A small sound classifier, trained from scratch.
Model: 9.79M parameters, activation silu, depths [3, 3, 3].
Training: muon at rate 0.0093, 30100 steps, batches of 64, held-out accuracy 79%.
Data: 26041 training examples, 74.0 epochs.
Rows from block 6 of a small sound classifier, named by matrix and row number. Rows with one number belong to one channel. Each number is 128 + 24 x the weight over its row's rms, rounded and kept within 0 to 255. All counts start at 0.
After each channel's rows are labels from the 100 clips, of 14976, where the channel reaches its highest value: "strongest on" is what is common among them. Only what is clearly more common there than usual is listed. The data: acted Russian speech (Dusha).
# convs0: first 3x3 conv, stride 2 (model.blocks.6.convs.0.weight, 384x192x3x3, each kernel summed), inputs 96-191
# convs1: second 3x3 conv (model.blocks.6.convs.1.weight, 384x384x3x3, transposed, each kernel summed), outputs 96-191

convs0.370 [103 118 112 121 125 168 165 116 115 152 118 135 111 100 104 158 113 134  74 112 120 124 144 114 110  89 142 127 148 128 105  92 123  96 115 170 120 148 153 147 138 130 138 110 112  93 131 134 109 140  89 120 100 106 144 122 144 147 142 119 166 131 137 123 120 152 128 138 118 128 120 161 148 168 149 104 101  74 115 135 122 122 129 142 114 140 137 142 113 139 123 130 116 105 116 135]
convs1.370 [ 96 106 124 133 121 158 148 112 117 132 108  65  95 124 120 118 106 101  86 126 114 158 125 134 121  88 136 121  81  81 153 104 124 130 117 120 109 125 132 114 152 104 128 157 100 106 113 107  97 152 122 135 134 138 142 140 101 146 121 124 147 128 145 101 120 127 112 135 155  92 103 142 136 149 144 123 101 136 128  95 119 107 152 133 158  90 166  95 148 100 122 143 141  99 117 124]
strongest on: emotion: angry

convs0.346 [118 101 114 107 108 122  99  99  96 105 137 111 157 142 180 138 112 133 131 147 110 171 137 141 114 110 135  88 120 119 115 127 132 129 120 102 102 157 136 122 114 115 103 113 130  67 118 156 116 169 110 105 101 161 150  92 133  71 139 166 115 108 156 117 136 121 139 123 165  75 123 103 121 141 122 145 144  96  98 155 141 146 120 127 130 122 155  87 123 156 110 144 137  74 116  57]
convs1.346 [110 149 157 126 125 155 127 133  80  97 149 106 115  97 119 103 115 172 109 137 112 133 164 129 125 115 119 160 121 140  97 112 109 137 112  78 151 165 130 122 127 117 159 117  93 130 142 111 124 132 109 117 141 119  85 130 131 116 142 104 107 129 185 106  93 121 115 115 123 147 141 102 137  84 143  79 122 159 113 131 155 105 148 173 133 128 129 112 106 167 128  90 129 102 130 110]
strongest on: emotion: positive

convs0.96 [117 141 152 130 134 138 121 107  83 152 105 159 109 131 111 120 126 164 122 127 150  80 143 127 134 114 138 137 121  96 105 171 113 151 195 138 136 121 113 125 134 111  72 129 105  77 126 117  86 119 108 126 135 128 125 120 173 150  96  99 136 151 100  89  92 143 138 132 125 126 140 133 101 143  92  89 120 141 127 103  99  82 113 128 145 133 128 114 101 124 156 101 147 138  98 140]
convs1.96 [145  92 140 110 131 115 140 137 124 142  90 122 140 175 107 105 159 158 130 147  97 157 153 134 103 138 154 165 124 118 108 141 137 122 141 125 104  92 119 149 118 114 116  78  94 162 128 191 126 147 106 108 110 169 144 118 117 126 111 151  88 164 149 129 121 151 108 117 146 103 122 143 116 107 162 138 143  96 114 121 143 126 102 106 150 131 145  66 118 122 146 149 158 113 106 119]
strongest on: emotion: angry

convs0.106 [154 146 110 128 193 134  80 119 143 137 129 130  68 158  79 132 122 144 141  83 114 149 102  91 129 143 110 177 138 127 103 133  93 147 110 119 110 131 136 111 129  87 137 103 133 141 119 115 102 132 114 129 103 104  92 111 129 141 101 109 161 131 107 143 102 120 118 145 136 200 114 116 139 139 126 106 114 126 139 170 137  96 128 102 117 136 135 101 133 159 133 136 116  81 109 120]
convs1.106 [ 90 139 110 108 109  78 108  74 129 119 124 136  98 102  89 167 107 135 113 153 150 133 111  97  99 116  93 107 122 137 136 126 142 185 156 142 147 122  95 116 161 146 137 100 108 113 145 124 172 121  83  97 135 112 127 124 160 149 133 107 115 131  82 108 144 119 142 145 134 119  99 103 111 144 124 131 119 129 156  96 118 144 116 145  91 107 126 136 125 108 110  90 129 123 160 138]
strongest on: emotion: angry

convs0.17 [ 63 171 112 117 144 127  95 158 124 107 141 115 124 129  97 128 113 102 134 154 104 141 135 144 161 126 127 162 144 119 126 191 135 105 115  94 131  99  98 145  72 159 161  99 125 120  95 120 136 122 145  91 151 137 147 129 150 119 128  85 137 131  86 118 110 133 131 143 120 117 153 132 153 147 131 153 104 115 111 126  74 141 133 123 122 123 143 129 106 126 131  93 124 151 119 122]
convs1.17 [118  70 179 122 142 156 157 138 128 141 113 132  76 115 137 107 139 103  92 142 135 108 109 140 117 137  91 129 113 154 157 105 142  92 133  77 143 144 147 114 130 102 102 139  68  76  79 138 138 129 124 158 120 167 116 117 123 102 110 117 153  88 184 137 107 149 103 162 115 109 167 154 111 117 125  99 153 137 148 132 146 133 131 152 150  94 158 118  93 105 126 134 129 148 131 147]
strongest on: emotion: positive

convs0.326 [110 143 173 100  61 159  61 100 107 145 123 122 130 129 134 108 146 174 132  59  95 167 135 172 132 147 141 154 132 122 134 106 126  79 118 126 108  95 131 102  97 113 130 137 139  95 166 136 126 183 121 136 125 147 125  96 160 146 142 192 111 111 144 109 119 118 135 125 138 121 171 132  88 102 126 109 118 135 140 118 170 127 119 102 140 102 133 137  90 126  80 122 107 109 127 140]
convs1.326 [126 135 145 124 102  93  72 118 173 175 146 181 144 165 119  67 118 170 141 107 126 109  88 142 143 120 118 139 153 120 147  93 125  97 138  67 130 127 101 114  89  96  66 113 115 110 150 113 136 121 129 125 110 126 166 126 143  87 129 110  92  98 138 107 118  91 140 141  96 162  91 122 111 124 180 119  96 144 126 133 100 176 129  95 126 123 130 114 107 115 144 115 157 154 129 117]
strongest on: emotion: angry

convs0.190 [ 94 166 138 134 101 164 143 120 133  83 127 126 134 155 107 135  97 132 105 115 119 131 146 120 131 150  95 137 124 122 231 147 138 114 161 142 107 150 145  93 149 136 186 140  95 173 109 139 118 103  95 121 111 143 131  90 102 106 115 117 100  86  89 109 142 128  90 137 103 129 124 129 128 155 144 145 140 128 114 143 127 128 143 128 171 111 121 132  94 134 102 126 132 148 104 116]
convs1.190 [113 162 184 143  67  96 162 120  91  76  95 136 126 136 112 119 123 125 144 110 129 140 116  96 126 153  95 134 102 126 172 127 123 109 115 141 125  82 134 125 154 116 115 122 136 112 116 123 103 120 163 152 159 109 100 131 125 125 164 102 147 126 168 141  82 178 125 158 108 111 115 113 151  93  95 140 130 101 119 130  88 141 112 151 130 117 175 159 167 121 116 121 151 160 113 105]
strongest on: emotion: sad

convs0.278 [163 146 115 123  82  81 147 136 111 144 121 143 126 102 157 143 111 110 133 145 113 129 168 116 116 141 138 156  89  83 113 116 106 138 113 137  89 133  92 136 143 123 101  83 109 143 154 151 132 150  83 150 129 108 102 159  94 117 143 158 160 118 134 116 116 125 115 136 149 167 118 108 124 166 114 121 146 116 111 120 125 126 144  91 110 156 121 113 101 107 138 109 103 126  75 104]
convs1.278 [132  77 157 118 140 119 106 113  97 107 137 128 134  89 147 112  88 129 117 123  88 137 130 109 120 159 113 178 106 152 104 142  96 173 131 147 119 139 146 221 102 133 111 117 132  79 114 145 124 121 111  91 117 149 137 166  85 110 130 142 130 153 112 135 120 119 138 104 114 126 152 157  93 129 134  97 146 109  89 108  66  81 127 106 181 118 125  83 133 137 151 141 141 113 132 180]
strongest on: emotion: angry

convs0.9 [111 107 129 100 105 123 144  97 145 141  95 125 186 146 150 137 146  98 151 175  67 128  95 119 119 120 125 154 122 106 115 155 158 105 130  87 156  95 120  96 134 126 147 117 116 118 133 124 137 128 176 110 110 143 105 124 132 117 205 113 101 119 168 150 148 112 121 106 141 128 142 113 128 142 113 137 147  96 110  86  87 161 102 120 124 122 130 144 138 156 118  72 142 103 103 108]
convs1.9 [120 168 121 112 189 139 102 120 122  98 116 171 149  90 118 112 147 122 151 142 160 154 112 200 149 135 146 144 132 141  86 145 107 130 135 161 149 131  68 165 152 114 177 128 110 126 124 137 118 116 121 135 159 160 116 157 126 102 126 139 113 131 153 155 144 130 137 146 142 160 139 158 130 101 124 169  94 171 120 120 128 151 152 154 136 123 117 124 111 148 107 147 105 107 130 158]
strongest on: emotion: positive

convs0.201 [154 124 121 112  97 136 152 114 120 110 174  83 148  95 104 109 175  72 129 132 164 121 144 107 116 160 106 119 110 131 100 119 129 109 144  98 149 103 120 114 166  76 144 100 112  95 165 128 115 119 189 140 130 121 157 109 111 116 129 117 101 145  98 115 137 135 121 117 133 139 108 102 149 115 123 138 144  99 147 135 124 122 125  78 123 142 140 127  64 133 135 134 163 149 146 134]
convs1.201 [112 101 152  89 100 148 143 129  86 112 140 149  92 140 118 122 134 103 110  94  63 151 147 186 147 129 103 137 143 123 146 143  88 146 132 151 127 117 132 167 152 171 133 121 126 166 130 151  77 128 133  89 133 152  71  84 147 115  89 126 133 134 125 135 104 127 137 125 112  88 101 174 109 135 144  97 154 147  98 116 142 121 143 134 130 122 125 174 108 145 146 121 121 123 136 106]
strongest on: emotion: positive

convs0.12 [118  97 117 188 145 105 149 138 127 120 115 118 124 139 139  98  82 114 159 104 146 104 135 102 126  86 111  80 103 137 111 146 130 172 141 162 145 140 132 116 119  91  99 137 106 128 176 115 103  96  94 152 111 141 167  96 157 122  95 134 149 129 108  96 152 162 115 130  96 134 115 131  72 112 181 141 110 120 126 132 106 137 144 153 154 175 153 112 135 121 144 140 138 142 132 114]
convs1.12 [142 131  91 106 138  83 117 115 103  91 121 133 104 128 121 117 100  87 167 131 158 131 148 130 137  98 102 158 120 135  88 109  79  86 147 136 116 163  84 127  99 122 114 104 114 172 105 130 110 154 114 122  97 120 115 139 102 110 141  93 108  96 141 156 126 134 136 144 115 149 135 129 129 118 144 136 148  89  98  68 168 114 135 171  88 143 124 135 137 187 101 107 124 124 107 123]
strongest on: emotion: positive

convs0.335 [122 162 139 129 159 121 119 164 124 137 156 104 123 119 128 165 112  88 104 113 151 105 117 103 142  88 155 118 122 144 127 150 169  95 120  75 135 126 115 131 138 121 120 164 228  73 129 115 104 165 178  98 124 123 145 127  83 135 119 132 138 153 137  90 126 135 145 148  91 112 131 113 159  90 131 146 125  98 109 113  83 163 134 113 141 100 122 113 143 132 133 133 147 114 132 143]
convs1.335 [123 149 135 119  97 168 142 108 157 142 112 135 115 127 159  69 164 100 169 169 112 125 131  94 177 115  71 164 126 150 129 121 104 114 130 114 101 141 140 118 118 118 102 114 113 125 124 132  71 155 105 114  88 169 104 122 133  98 143  84 150  94 124 105 155 117 128 137 132 135 139 105 132 128 151  93 121 130  86 140 119  89 155  53 103 171 133 191  98 122 130 123  92 148 125 103]
strongest on: emotion: positive

convs0.126 [ 76 169 146 105 102 118 137 144  93 158 141  98 162 126  71 117  71 135 100 152  88 126 141 167 115  96  59 150 137 131 129 114 138 149 163 142 137 115 127 103 119 193 121 128 118 116 134 121 129 126 139 121 136  91 115 130 117  90 113 103  89 117 111 118 131 100 116 120 129 161 128 103 139 137 120 119 123 101 153  91 108 155 127  90 116 134 134 111 110 110 152 141 107 101 121 122]
convs1.126 [127 113 117 111  94 120 125 120  95 106 129 134 145 161 149 130 118  79  90  97 137 163 100 130 147 124 101 157 169 124  88 127 105  77 125 106 118 152 110 105 153 120 100 110  80 134 163  88 139 135 113 123 125 136 108 150  86 154 129 102 118 137 133 126 127 167 120 161 145 130  67 151 137 138 115 181  94 112 145 124 119 139 123 115 165 120 106 132 133 121 160 108 117 150 133 129]
strongest on: emotion: positive

convs0.354 [154 127  99 135 113 143 106 111  89  98 106 110  91 142 116 116 171 104 204 116  96 121 171 112 165  91 125 103 113 120 160 108 149 142 124 135  81 148 116 133 112 129 150 128 128 112 131  76 122 124 114 134 136  96 109 130 118 134 105 174  99 131 135 149 141 107  90 168 115 140 120 115 112 138 134 162 130 127 109 112 104 112 141 132  96 144 137  96 131 156 144 155 154 119 138 146]
convs1.354 [135 100 161 159 126 133 155 128 117 173 147 165 186 146 102 134 113  88 136 105  71  97  91 143 120 118 104 163 172 119 164 120 123 129  88  76 125 103 146 115 119 135 133 149 117 146 106 115 164 148 108 130 142 136 127 146 126 152 109 141 122 178 115 132 122 135 108 146 125 142 135 132  91 163 106 161 116 139  99 136 166 105 113 145 135 126 137 114 122  89 114 163 137 108 135 143]
strongest on: emotion: positive; emotion: angry

convs0.372 [156 147 152 134 182  95 139  80 148 132 132 132 158 132 141  95 157 160 114 106 138  96 102 122 126 109 104 137 131 104 116 151 132 170 121 123 133 133 133 122 144 129 152 121 118 180 106 118  89  94  65  96 120 136 119 151  92 140 167 121 119 170  93 101 141 119 116  99 111 114 152 125  94 149 154 139 130 140 162 140 174 152 133 152  67 144 149 150 139 127 152 136 130 155 137  92]
convs1.372 [156 121  94 111 106 157  82 113  88 108 144 119  97 130 127 164 120 133  90 120  90 110  85 119  99 132 139 134  33 150 127 113 133 150 121 118 150 100  81 110 131 127 123 117 149  91 141 102 112 137 111 101 117 109 158 117 135 143 138 107  99 158 136 152 104 119 107 100  97 116 117 145 136 112 159 131 106 117 155 148 100 133 143 138 140 104 114  75 116  98  85 149 112 115 152 131]
strongest on: emotion: sad

convs0.328 [110 119 124 120 110 157 112 103 137 154 136 114 102 116 146  89  98 103 130 118 121 106 157  90 119 110 134  97 157 175  76 116 113 131 113  42 118  92 145 105 111 105  73 129 108 102 155 164 155 123 109 122 109 145 138 163 138 122 118 137 101 108 148 161 139  96 101  94 114 109 109 135 107 113 143 108 133 163 113 118 143 164 111 128 155 112 139 119  97 148 115  98 136 111 159 113]
convs1.328 [163 140 122 114 105 135 154 135 149 107 133 159  88 139 160 107 139 199 117 147 134 160  97 110 147 113 121  84 112 137 135 148 132 100 138 120 116 104 126 118  77 144 103 135 128 204 123 114 132 111 111 184 132 132 142 143 134 130 180 132 153 108  97 126 102 109 148 139 133 128 145 113 132 126 135 163 103 100 169 142 129 132 127 150 139 142  94 120 137 137 109 133 135 130 150 139]
strongest on: emotion: sad

convs0.274 [165 152 140 157 116 106 124 116 136 118 136 115 124  92  82 104 146 110 135 123  84  88  92 117 175 145 128 108 123 107 118 120 144 128 152 167 146 125 142 112 130 134 131 122 171 104 137 130 144 147 188 129 129 121  90 104 122 142 140 105  92 101 107 101 115 135  93 133  95 150 155 153 149 126 135 116 150 107 139 129 127 112 126 128  83  89 116 113 157  84 114 112 118 111  96 130]
convs1.274 [117  97 141 110 134 149 138 185 146 136 112  96 123 116 143 135 148 106 145 108 122 126  99 147 110 116 112 162 120 151 160 139 143 140 140 115 129 148 126 129 123 139 111 128 167  90 168 147 137 160 136 124 132 173 150  74 137 148 148 125 151 131 140 121 135 167 115 131 132 130 111  97 131 139  98  86 133 161 118 168 112  76 148 111 164 126 202 175 116 112 137 184  82 158 163 107]
strongest on: emotion: positive

convs0.35 [ 93 167  88 111 109 108 123 145 178 130 143 143 159 126 166 128 112 155 107 125 134  91 134 122 108  74 104 138 109 133 149 121  79  97 123  88 139 117 132 158 101 113 142 131  90 202 117 116 117 110 146 166 116 175 112 122 126 163 109 136 170 122  93  92 111 137 137  81 113 115 123  89 111  68 158 134 106 119 131 138 101 135 149 121 123 152 146 115 121 144 119  88 122 103 168 144]
convs1.35 [102 120 139 136 175 143 111 142 109 127 147 119 154 143 139 157 144 196 106 104 151 152 118 147 138 114 105 120 159 111 137 168  88 159 166 149 107 116 122 156 140 148 140 105 180 172  94 160 134 137 204  99  96 156 137 115  66  93 152 155 159 141  91 112 134 104 142 113 125 138 135 155 150 165 137 167 145 171 114 126 141  92 116 108 144 132  96 151 125 138 104 137 181 142 140 141]
strongest on: emotion: positive

convs0.161 [109 137 105 117 147 117 137 123  40 111 129 129 102 143 161  93 129  95 123 137 111 137 128 111  94 173  99 131 107  92 108 118 122  88 114 161 122 120 125 168 122 173 175 117 168  93 151 112 148  92 161 116 137 110 110 109 116 103 118 147 159 114 143 118 150 107 122  93  93 113 149 109  88 124 134 135 156  66  91 121 168 130 137 124 106 118 153  99 115  96 125 138 140 101 147  69]
convs1.161 [152 103  88 169  93 132 135 118 136 147 147 135 147 136 157  96 140 190 113 121  97 159 112  91  95 133 118 133 110 107  89 128 170 197  90 156 121 151 123 138 139 126 117 147 139 146 136 117 142 172 115 155  98 133 122 142 160 129 164 148 134 162 127 108 121 105 144 137 173  98 125 111 138 117 103 159 122 125 152 128 111 139 175 112 113 144 123 155 146 161  80 177 133  87 133 164]
strongest on: emotion: sad

convs0.140 [154  76 133 116 168 164  96 113 142  76 128 108 137 149 121  92 130 120  79 117 143 116 203 122 146  97  94  91 119  90 159 117  96 124 116 106 137 110 136 153  99 133 124 131 115 105 112 133 130 102 129 133 157 133 134 103  87 116 166 130 120 105 137 122 198  95 120 136 141 120 135 145 195 109 166 115 108 126 118 135 137  97 116 160 115 125 140 128 103 147 120 135 124  99 113 138]
convs1.140 [142 107 131 110 137 107 109 169 186 127 101 122 137 144 156 126 103 115 166 112 124 120 142 137 115 104 125 118 119 128 186  85 125 128 141 136 154  93 118 159 147 177 117  92 138 177 144 117 125 127 116 129 135 149 127 122 149 111  93 128 103 103 144 145  90 165 137 147 112 132 166 117 127 150 153 121 138 164 125 104 129 178 161 147 108  98 156 161 112 138 120 144 109 151 106  86]
strongest on: emotion: sad

convs0.0 [101 110 132 120  98 137 119 119 143 101 162 107 135 133 134  99 146  96 135 128 111 155  92 109 126 142 128 134 122 107 118 116 137  96 123 130 106  95 115 144 109 131 118 116 109 111 126 108 102 116 158 132 135 158 106 110 124  99 114 148 115  68 112 119 139  71 101 117  94  88 109 117  90 127 121 138 110 105 190  71 130 187  86  95 162 106 127 146 130 113  84 140 125 141 180 103]
convs1.0 [101 120 131  74 144  84 122 130 131  67 156 107  98 159 166 105 184 166 136 152 123 151 156 133 135  59 157 109 107 112 101 146 124 153 139 164 111 160 113  99 105 164 148 127 167 126  76 105 120  99 160 105 135 150 134  91 123 144 148 125 135 104 192 113 126 103 128 120 100 113 104 142 127 109 100  79 142 130 164 139 146 103  98 150 152  98 122 121 133 170 117 130 137 145 222  86]
strongest on: emotion: sad

convs0.361 [ 82 148 111 120 131 152 112  65 104 113 118 135 153 123 118 125 107  82 116 124 106 150  92 131 103 112 105 124 104 132 117 105 124 139 123 137 162 107 155 110 124 122 117 128 144 121 151 139 142 105 172 125 128 184 140 118 121 102 152 133  92 103 128 103 129 108 117 156 115 150 125 133  78 120 151 110 137 100 112 145 114 111 141  86 197  89 156 120 201  91 135  99  85 128 110  99]
convs1.361 [114 165 137 138 118 122 150 157  42  64 161 113 120 108 134 141 146  95 148  97 203 144 149  88 149 105 104  93 165 147 146 134 125 104 125 143 170 127 117 135 132 114 166 105 115 161 121 136 101 113 151 134  94 117 119 108 106 159 130 131 177  84 143 101 110 138 150 144 140 165 121 155 138 139  90  96 169 111 122 118 150 151 136  77 110 164 153  94  96 136 160 123 146 196 118 114]
strongest on: emotion: angry

convs0.206 [122 107 113 131 137 122 133 108 146 114 141 141  93 118 124 124 116  82 130 161 112 106  87 135 110 164 100 156 102  95 126 139 122 112  74 115 189 133 126 119 153 126  92 122 103  71 118 163 104  71 101  82 129 129 163 124 116 132 119 130 173 143 102 105 159 129 155 111 117 167 106 131 167 217 129 120 128 119 197  80 137 132 213 140 156 101 160 107 142 110 151 147 125 100 158  76]
convs1.206 [120 143  99  94 126  98 108 154 154 158 152 139  81 111 143 131 153  98 106 123 138  93 170 138 135 100 132  72  96 119 126 108  95 157 161 144  91 103 161 136 139 131 130 100 140 110 101 126 127 160 127 147 147 152 137 137  96 139 116  91 135  90 120 105 110 124 128 117 144 114 128 140  98 128 142 127 137 153 104  99 107 130 134 115 113 109 215 115 148 125 145 118  86 131 173 187]
strongest on: emotion: angry

convs0.246 [155 122  99 107 118  98 127 135 122 114 153 109 134 130 143 137 134 148 157 143 161 147 107 107 123 110 102 124 104 110 123 126 160 111 163 128 106 122 149 114 112 128 151 116 108  75 112 150 137 158 255 131 134  96 113 131  97 102  97 101 156 103 107 123 169 131 138 115 175 151 116 148 107 135 134 151 140 154  94 125  92 148 122 138  98 127 125  77 143 121  84 117 180 160 102 100]
convs1.246 [117 123 119 101 119 121 108 109 135 164  91  93 102 138 151 118 146 122 168 171 131 153 138  80 145 137 149 127 195 133 118 141 100 167 109 162 119 125 126 153 154 139 122 118 138 111 122 115 135 113 125 105 114 170 116 100 141  88 138  91 164 115 128 133  88 112 121 155  85 139 153 143 129 123 125  83 101 125 130 118 105 153  92 114 101 157 115 141  97 124 129 137 115 124 123 102]
strongest on: emotion: positive

convs0.74 [107 154 124 111 108 151 136 130 116 138 124 135 184 116 131 154 141 107 116 152 167 108  92 134 102 138 117 103 134 115 138 121 109 158 150 171 182 124 112 109  94 144 115 137 141 136  99 101 117  87 195  75 119 119 110 115 113 151 148 109 167 155 148 110 173 158 111 124  80 132 112 123 119 135 101 127 126 147 100  82 125 124 125 106 115 138 116 111 105 143 132 104 106 128  75 110]
convs1.74 [142 137 125 133 134 158 171 107 119 169 116 132 131 124 130 109 122  98 196 155 140 101 106 137 159 116  92 116 146 144 115 133 115 114 121 122 110 146 131 109 146  88 102 144 147 133 126 175 138 128  87 105  69 106  74 151 126 109  99  96 133  84 176 155 131 143 112  98 109 147 145 121 121 145 133 116 129 170  93 123 149  92 123 123 120 132 121 108 122 123 137 124 116 113 110  99]
strongest on: emotion: positive

convs0.263 [ 93 139 134 200 107 133 138 163  89 106 142 113 107 119 136 135 144 114  92 101 137 124 149  95 103 124  90 111 126 123 131  99 108 153 155 134 113 124  98 149 107 136  99 116 145 143 160 117 114 132 132 180 125 132 119 111 104 110 112 175 136 108 127 109 104 104  93 144 135 146  99 109 109 101 139 141 151  96 150 113 117 110  81 139 129 105  97 158 117 117 179 183 200 140 135 126]
convs1.263 [140 132 140 142 139 135 108 120 116 165 101 200 161 111 159  95  86 132 129 146  96 138  91 142 106 107 139 113 145  44 164 137 170 118 129 129  84 136  86 138 149 119 125 109 159  87 116  95 124 138 153 136 119 147 132 123 172 143 113 131 130 138 114 155 112 118 160 134  92 137 156 146 110 100 155 131 112  83 107 148 178 132 126 129 103 161  93 109 122  96 136 131 122 147 132  98]
strongest on: emotion: positive

convs0.211 [ 81 121 122 131 108 131 114 124  87 130 111 105 122 134 159 140 134 113 119 121 111 117 149 169 154 128 140 113 122 148 151 112 127 138 119 123 137 107 111 148 118 166 166  88  96 160  93 100 140 177 149 137 144  84 139 135 151 109 146 100 105  82 107 141 120 181 117 119 142  92 166 150 103 108 165 169 160 144 140 185 128 133 138 139 121 126 119 122 101 140 115 146 138 175 114  97]
convs1.211 [108  90 148 136 146 144 110 142 150 149 138 144 174 112 148 166 129 108 186 115 124 112 127 134 117 111 108  91 104 123 153 133 163 126 121 134 155 138 145 106 123 168 155 154 137  94 152 119 134 150 115 122 139 103  92 129 140  76 119 136 110 117 148 149 150 135 137  78 110  98  97 163 113  83 111 156 140 107  54 127 149 171 127 119 141 103 141 126 103 176 110 107  98 155 136 117]
strongest on: emotion: positive

convs0.38 [141 125 120 112  98 157 138 133 141 102 119 105  99 144 141 118 137 138 137 103 147 155 114 112  79 118  79 161 114 159 114  91 112  96 111 107 121 140 121 120 112 119 102 117 170 184 135 144 111  97 105 126 122 144 120 137 140 154 117 159 100 104  99 113 125 111 127 137 131  97 119 188 116  89 100 138 148 107 131  90 125 150 140  97 130 151 154  92 125 106 135  69 110 102 126 108]
convs1.38 [123 148 134  86  97 131 146 141 121 105 126 127 157 156 140 128 139 155 176 150 147 150 108  76 114 125 136 133 144 151 132 125 125 124 139 109 123 109  78 121 136 100 117 143 139 107 136 148 122 119 134  90 134 121 127 146 120 138 145 174 129  99  75 155 157 156 128 145 135 110 121 108 109 152  75 138 114  99 154 118  89 129 113 133 128 149 147 119 106 129 143  97 171 178  79 158]
strongest on: emotion: neutral

convs0.41 [186 104 133 142 113 121 132  85 166 108 170 111 133 126 146 116 145 111 139 133 151  84 132 147 159  96 146 119  92 103 136 139 106 131 125 121 140 123 121 103 117 136 134 118 103 141 186 139  99 101 123 122 128  96 107 102 137 116 131 120 121 139 186 111 124 138 128 112 143 170 112 123 113 151 177 151 147 108  70 131 125 106 142  74 131 125 136 111 179  77 135 111 120 177 124 175]
convs1.41 [113 103 103 105 168 105 152 114 100 110 131  94 177 167 121 159 103 159  97 133 121 104 106 103  99 124  90 139 120 137 140 163 126 148 160 105 135 164 147 130 169 150 115 121  99 107 129 120  98 106 148 161 176 114 123 183  90 108  83 162  98 142 164 158 175 172 115 113 119 138  97 131 113 123 104 119 155  98 121 117  92 126 144 111 127 139 143 106 142 153 135 152 136 132 148 132]
strongest on: emotion: angry

convs0.315 [158 144 132 121 140 159 139 147 127 100 163 150 140 167 115 123  96 123 103 106 108 116  87 121 115 103 170 160  86 125 119 114 116 127 111 101 114 112 133 134 147 131 116 153 130 118 130 114  87  99 110 123 136 145  97 132 111 126 108 112 107  86 114 146 178  81  85 117 180 124 118 112 144  87 142 126 166  89 138 133 155  76 125 111 127 151 168 134 131 125 117 142 100 159 147 111]
convs1.315 [103 166 125 143 150 130 103 150  96 108 127 151 169 191 142 142 115  96 137 128 166 136 175 136 124 111 160 100 106 136 120 122  64 143 117 115 127 134 155 116  83 133 128 129 142 112 195 156 119 141 130  96 104 112 136 162 184 130 133 133  94 189 117 159 145 148 142 114 129 132 135 151  90 118 123 139 167 136  97 102 151 153 128 129 133 151 125 111 115 118 115 112  70 152 107 141]
strongest on: emotion: sad

convs0.159 [109 107 154 116 144 188 138  87  91 108 132 145 155 141 106 134 142 109 128  95 135  99 114 141 123 133 124 103 124 158 109 160 117 103 119 151 113 127 138 125 109 137 127 139 120 157 113 135 116 161 108 126 127 123 121 113 132 120 113 115 129 112 101 124 136 148 109 141 106 116 160 112 123  97 114 123  92 134 134 172 118 132 108 158 138 109  99 161 113 108 130 160 126 115 138 140]
convs1.159 [156 153 146 117 107 106  94 142  60 155 146 104 147 130 152 204 164 115 132 155 119  90 155  90 113 109 145 126 174 151 149 107 106  96 134 105 103  77 135 111  97 140 119 121 130 149 100 140 133  89 160 123 138 151  97 132 162 125 102  82 136 156 142 131 136 118 120 122 140 122 128 105 110 107 156 175 117 115 145 108 138 140 133 132 118 117 143 170 104 134 115 111 115 114 162 104]
strongest on: emotion: sad

convs0.187 [116 136 174 136  86 140 111 121 162 131 134 120  90  95 106 104 171 160 149 154 114 161 120 181 122 109 125 110 132 150 164 119 126 101 122 138 144 104 119 146 113 123 117 126  86  96 151 148 116 131 165 107 124 129 168 100 120 158 138 172 136  91 128 120 193 124 140 117 127 121 122 110 121  90 118 105 107 152 176  93 142 109 108 154 108 120 116  95 126 166 122 120 140  99 102 157]
convs1.187 [125 133 131  94 116  80 120 159 133 174 119 124 132 140 141 131 160 125 136 182 131  92 111 120  93 143 105  46 152 104 148 117 103 160 142 116  84 108 143 109  81 119  87 128 130 113 146 129 122 116 105 107 106 107 121 125 154 139 143 119 100 138 154 130 103 120 136 142 113 129 129 147 119 139 106 129  96 149 118 136 120 138 129 110 158  76 134 120 120 151 102 112 107 105 135 118]
strongest on: emotion: positive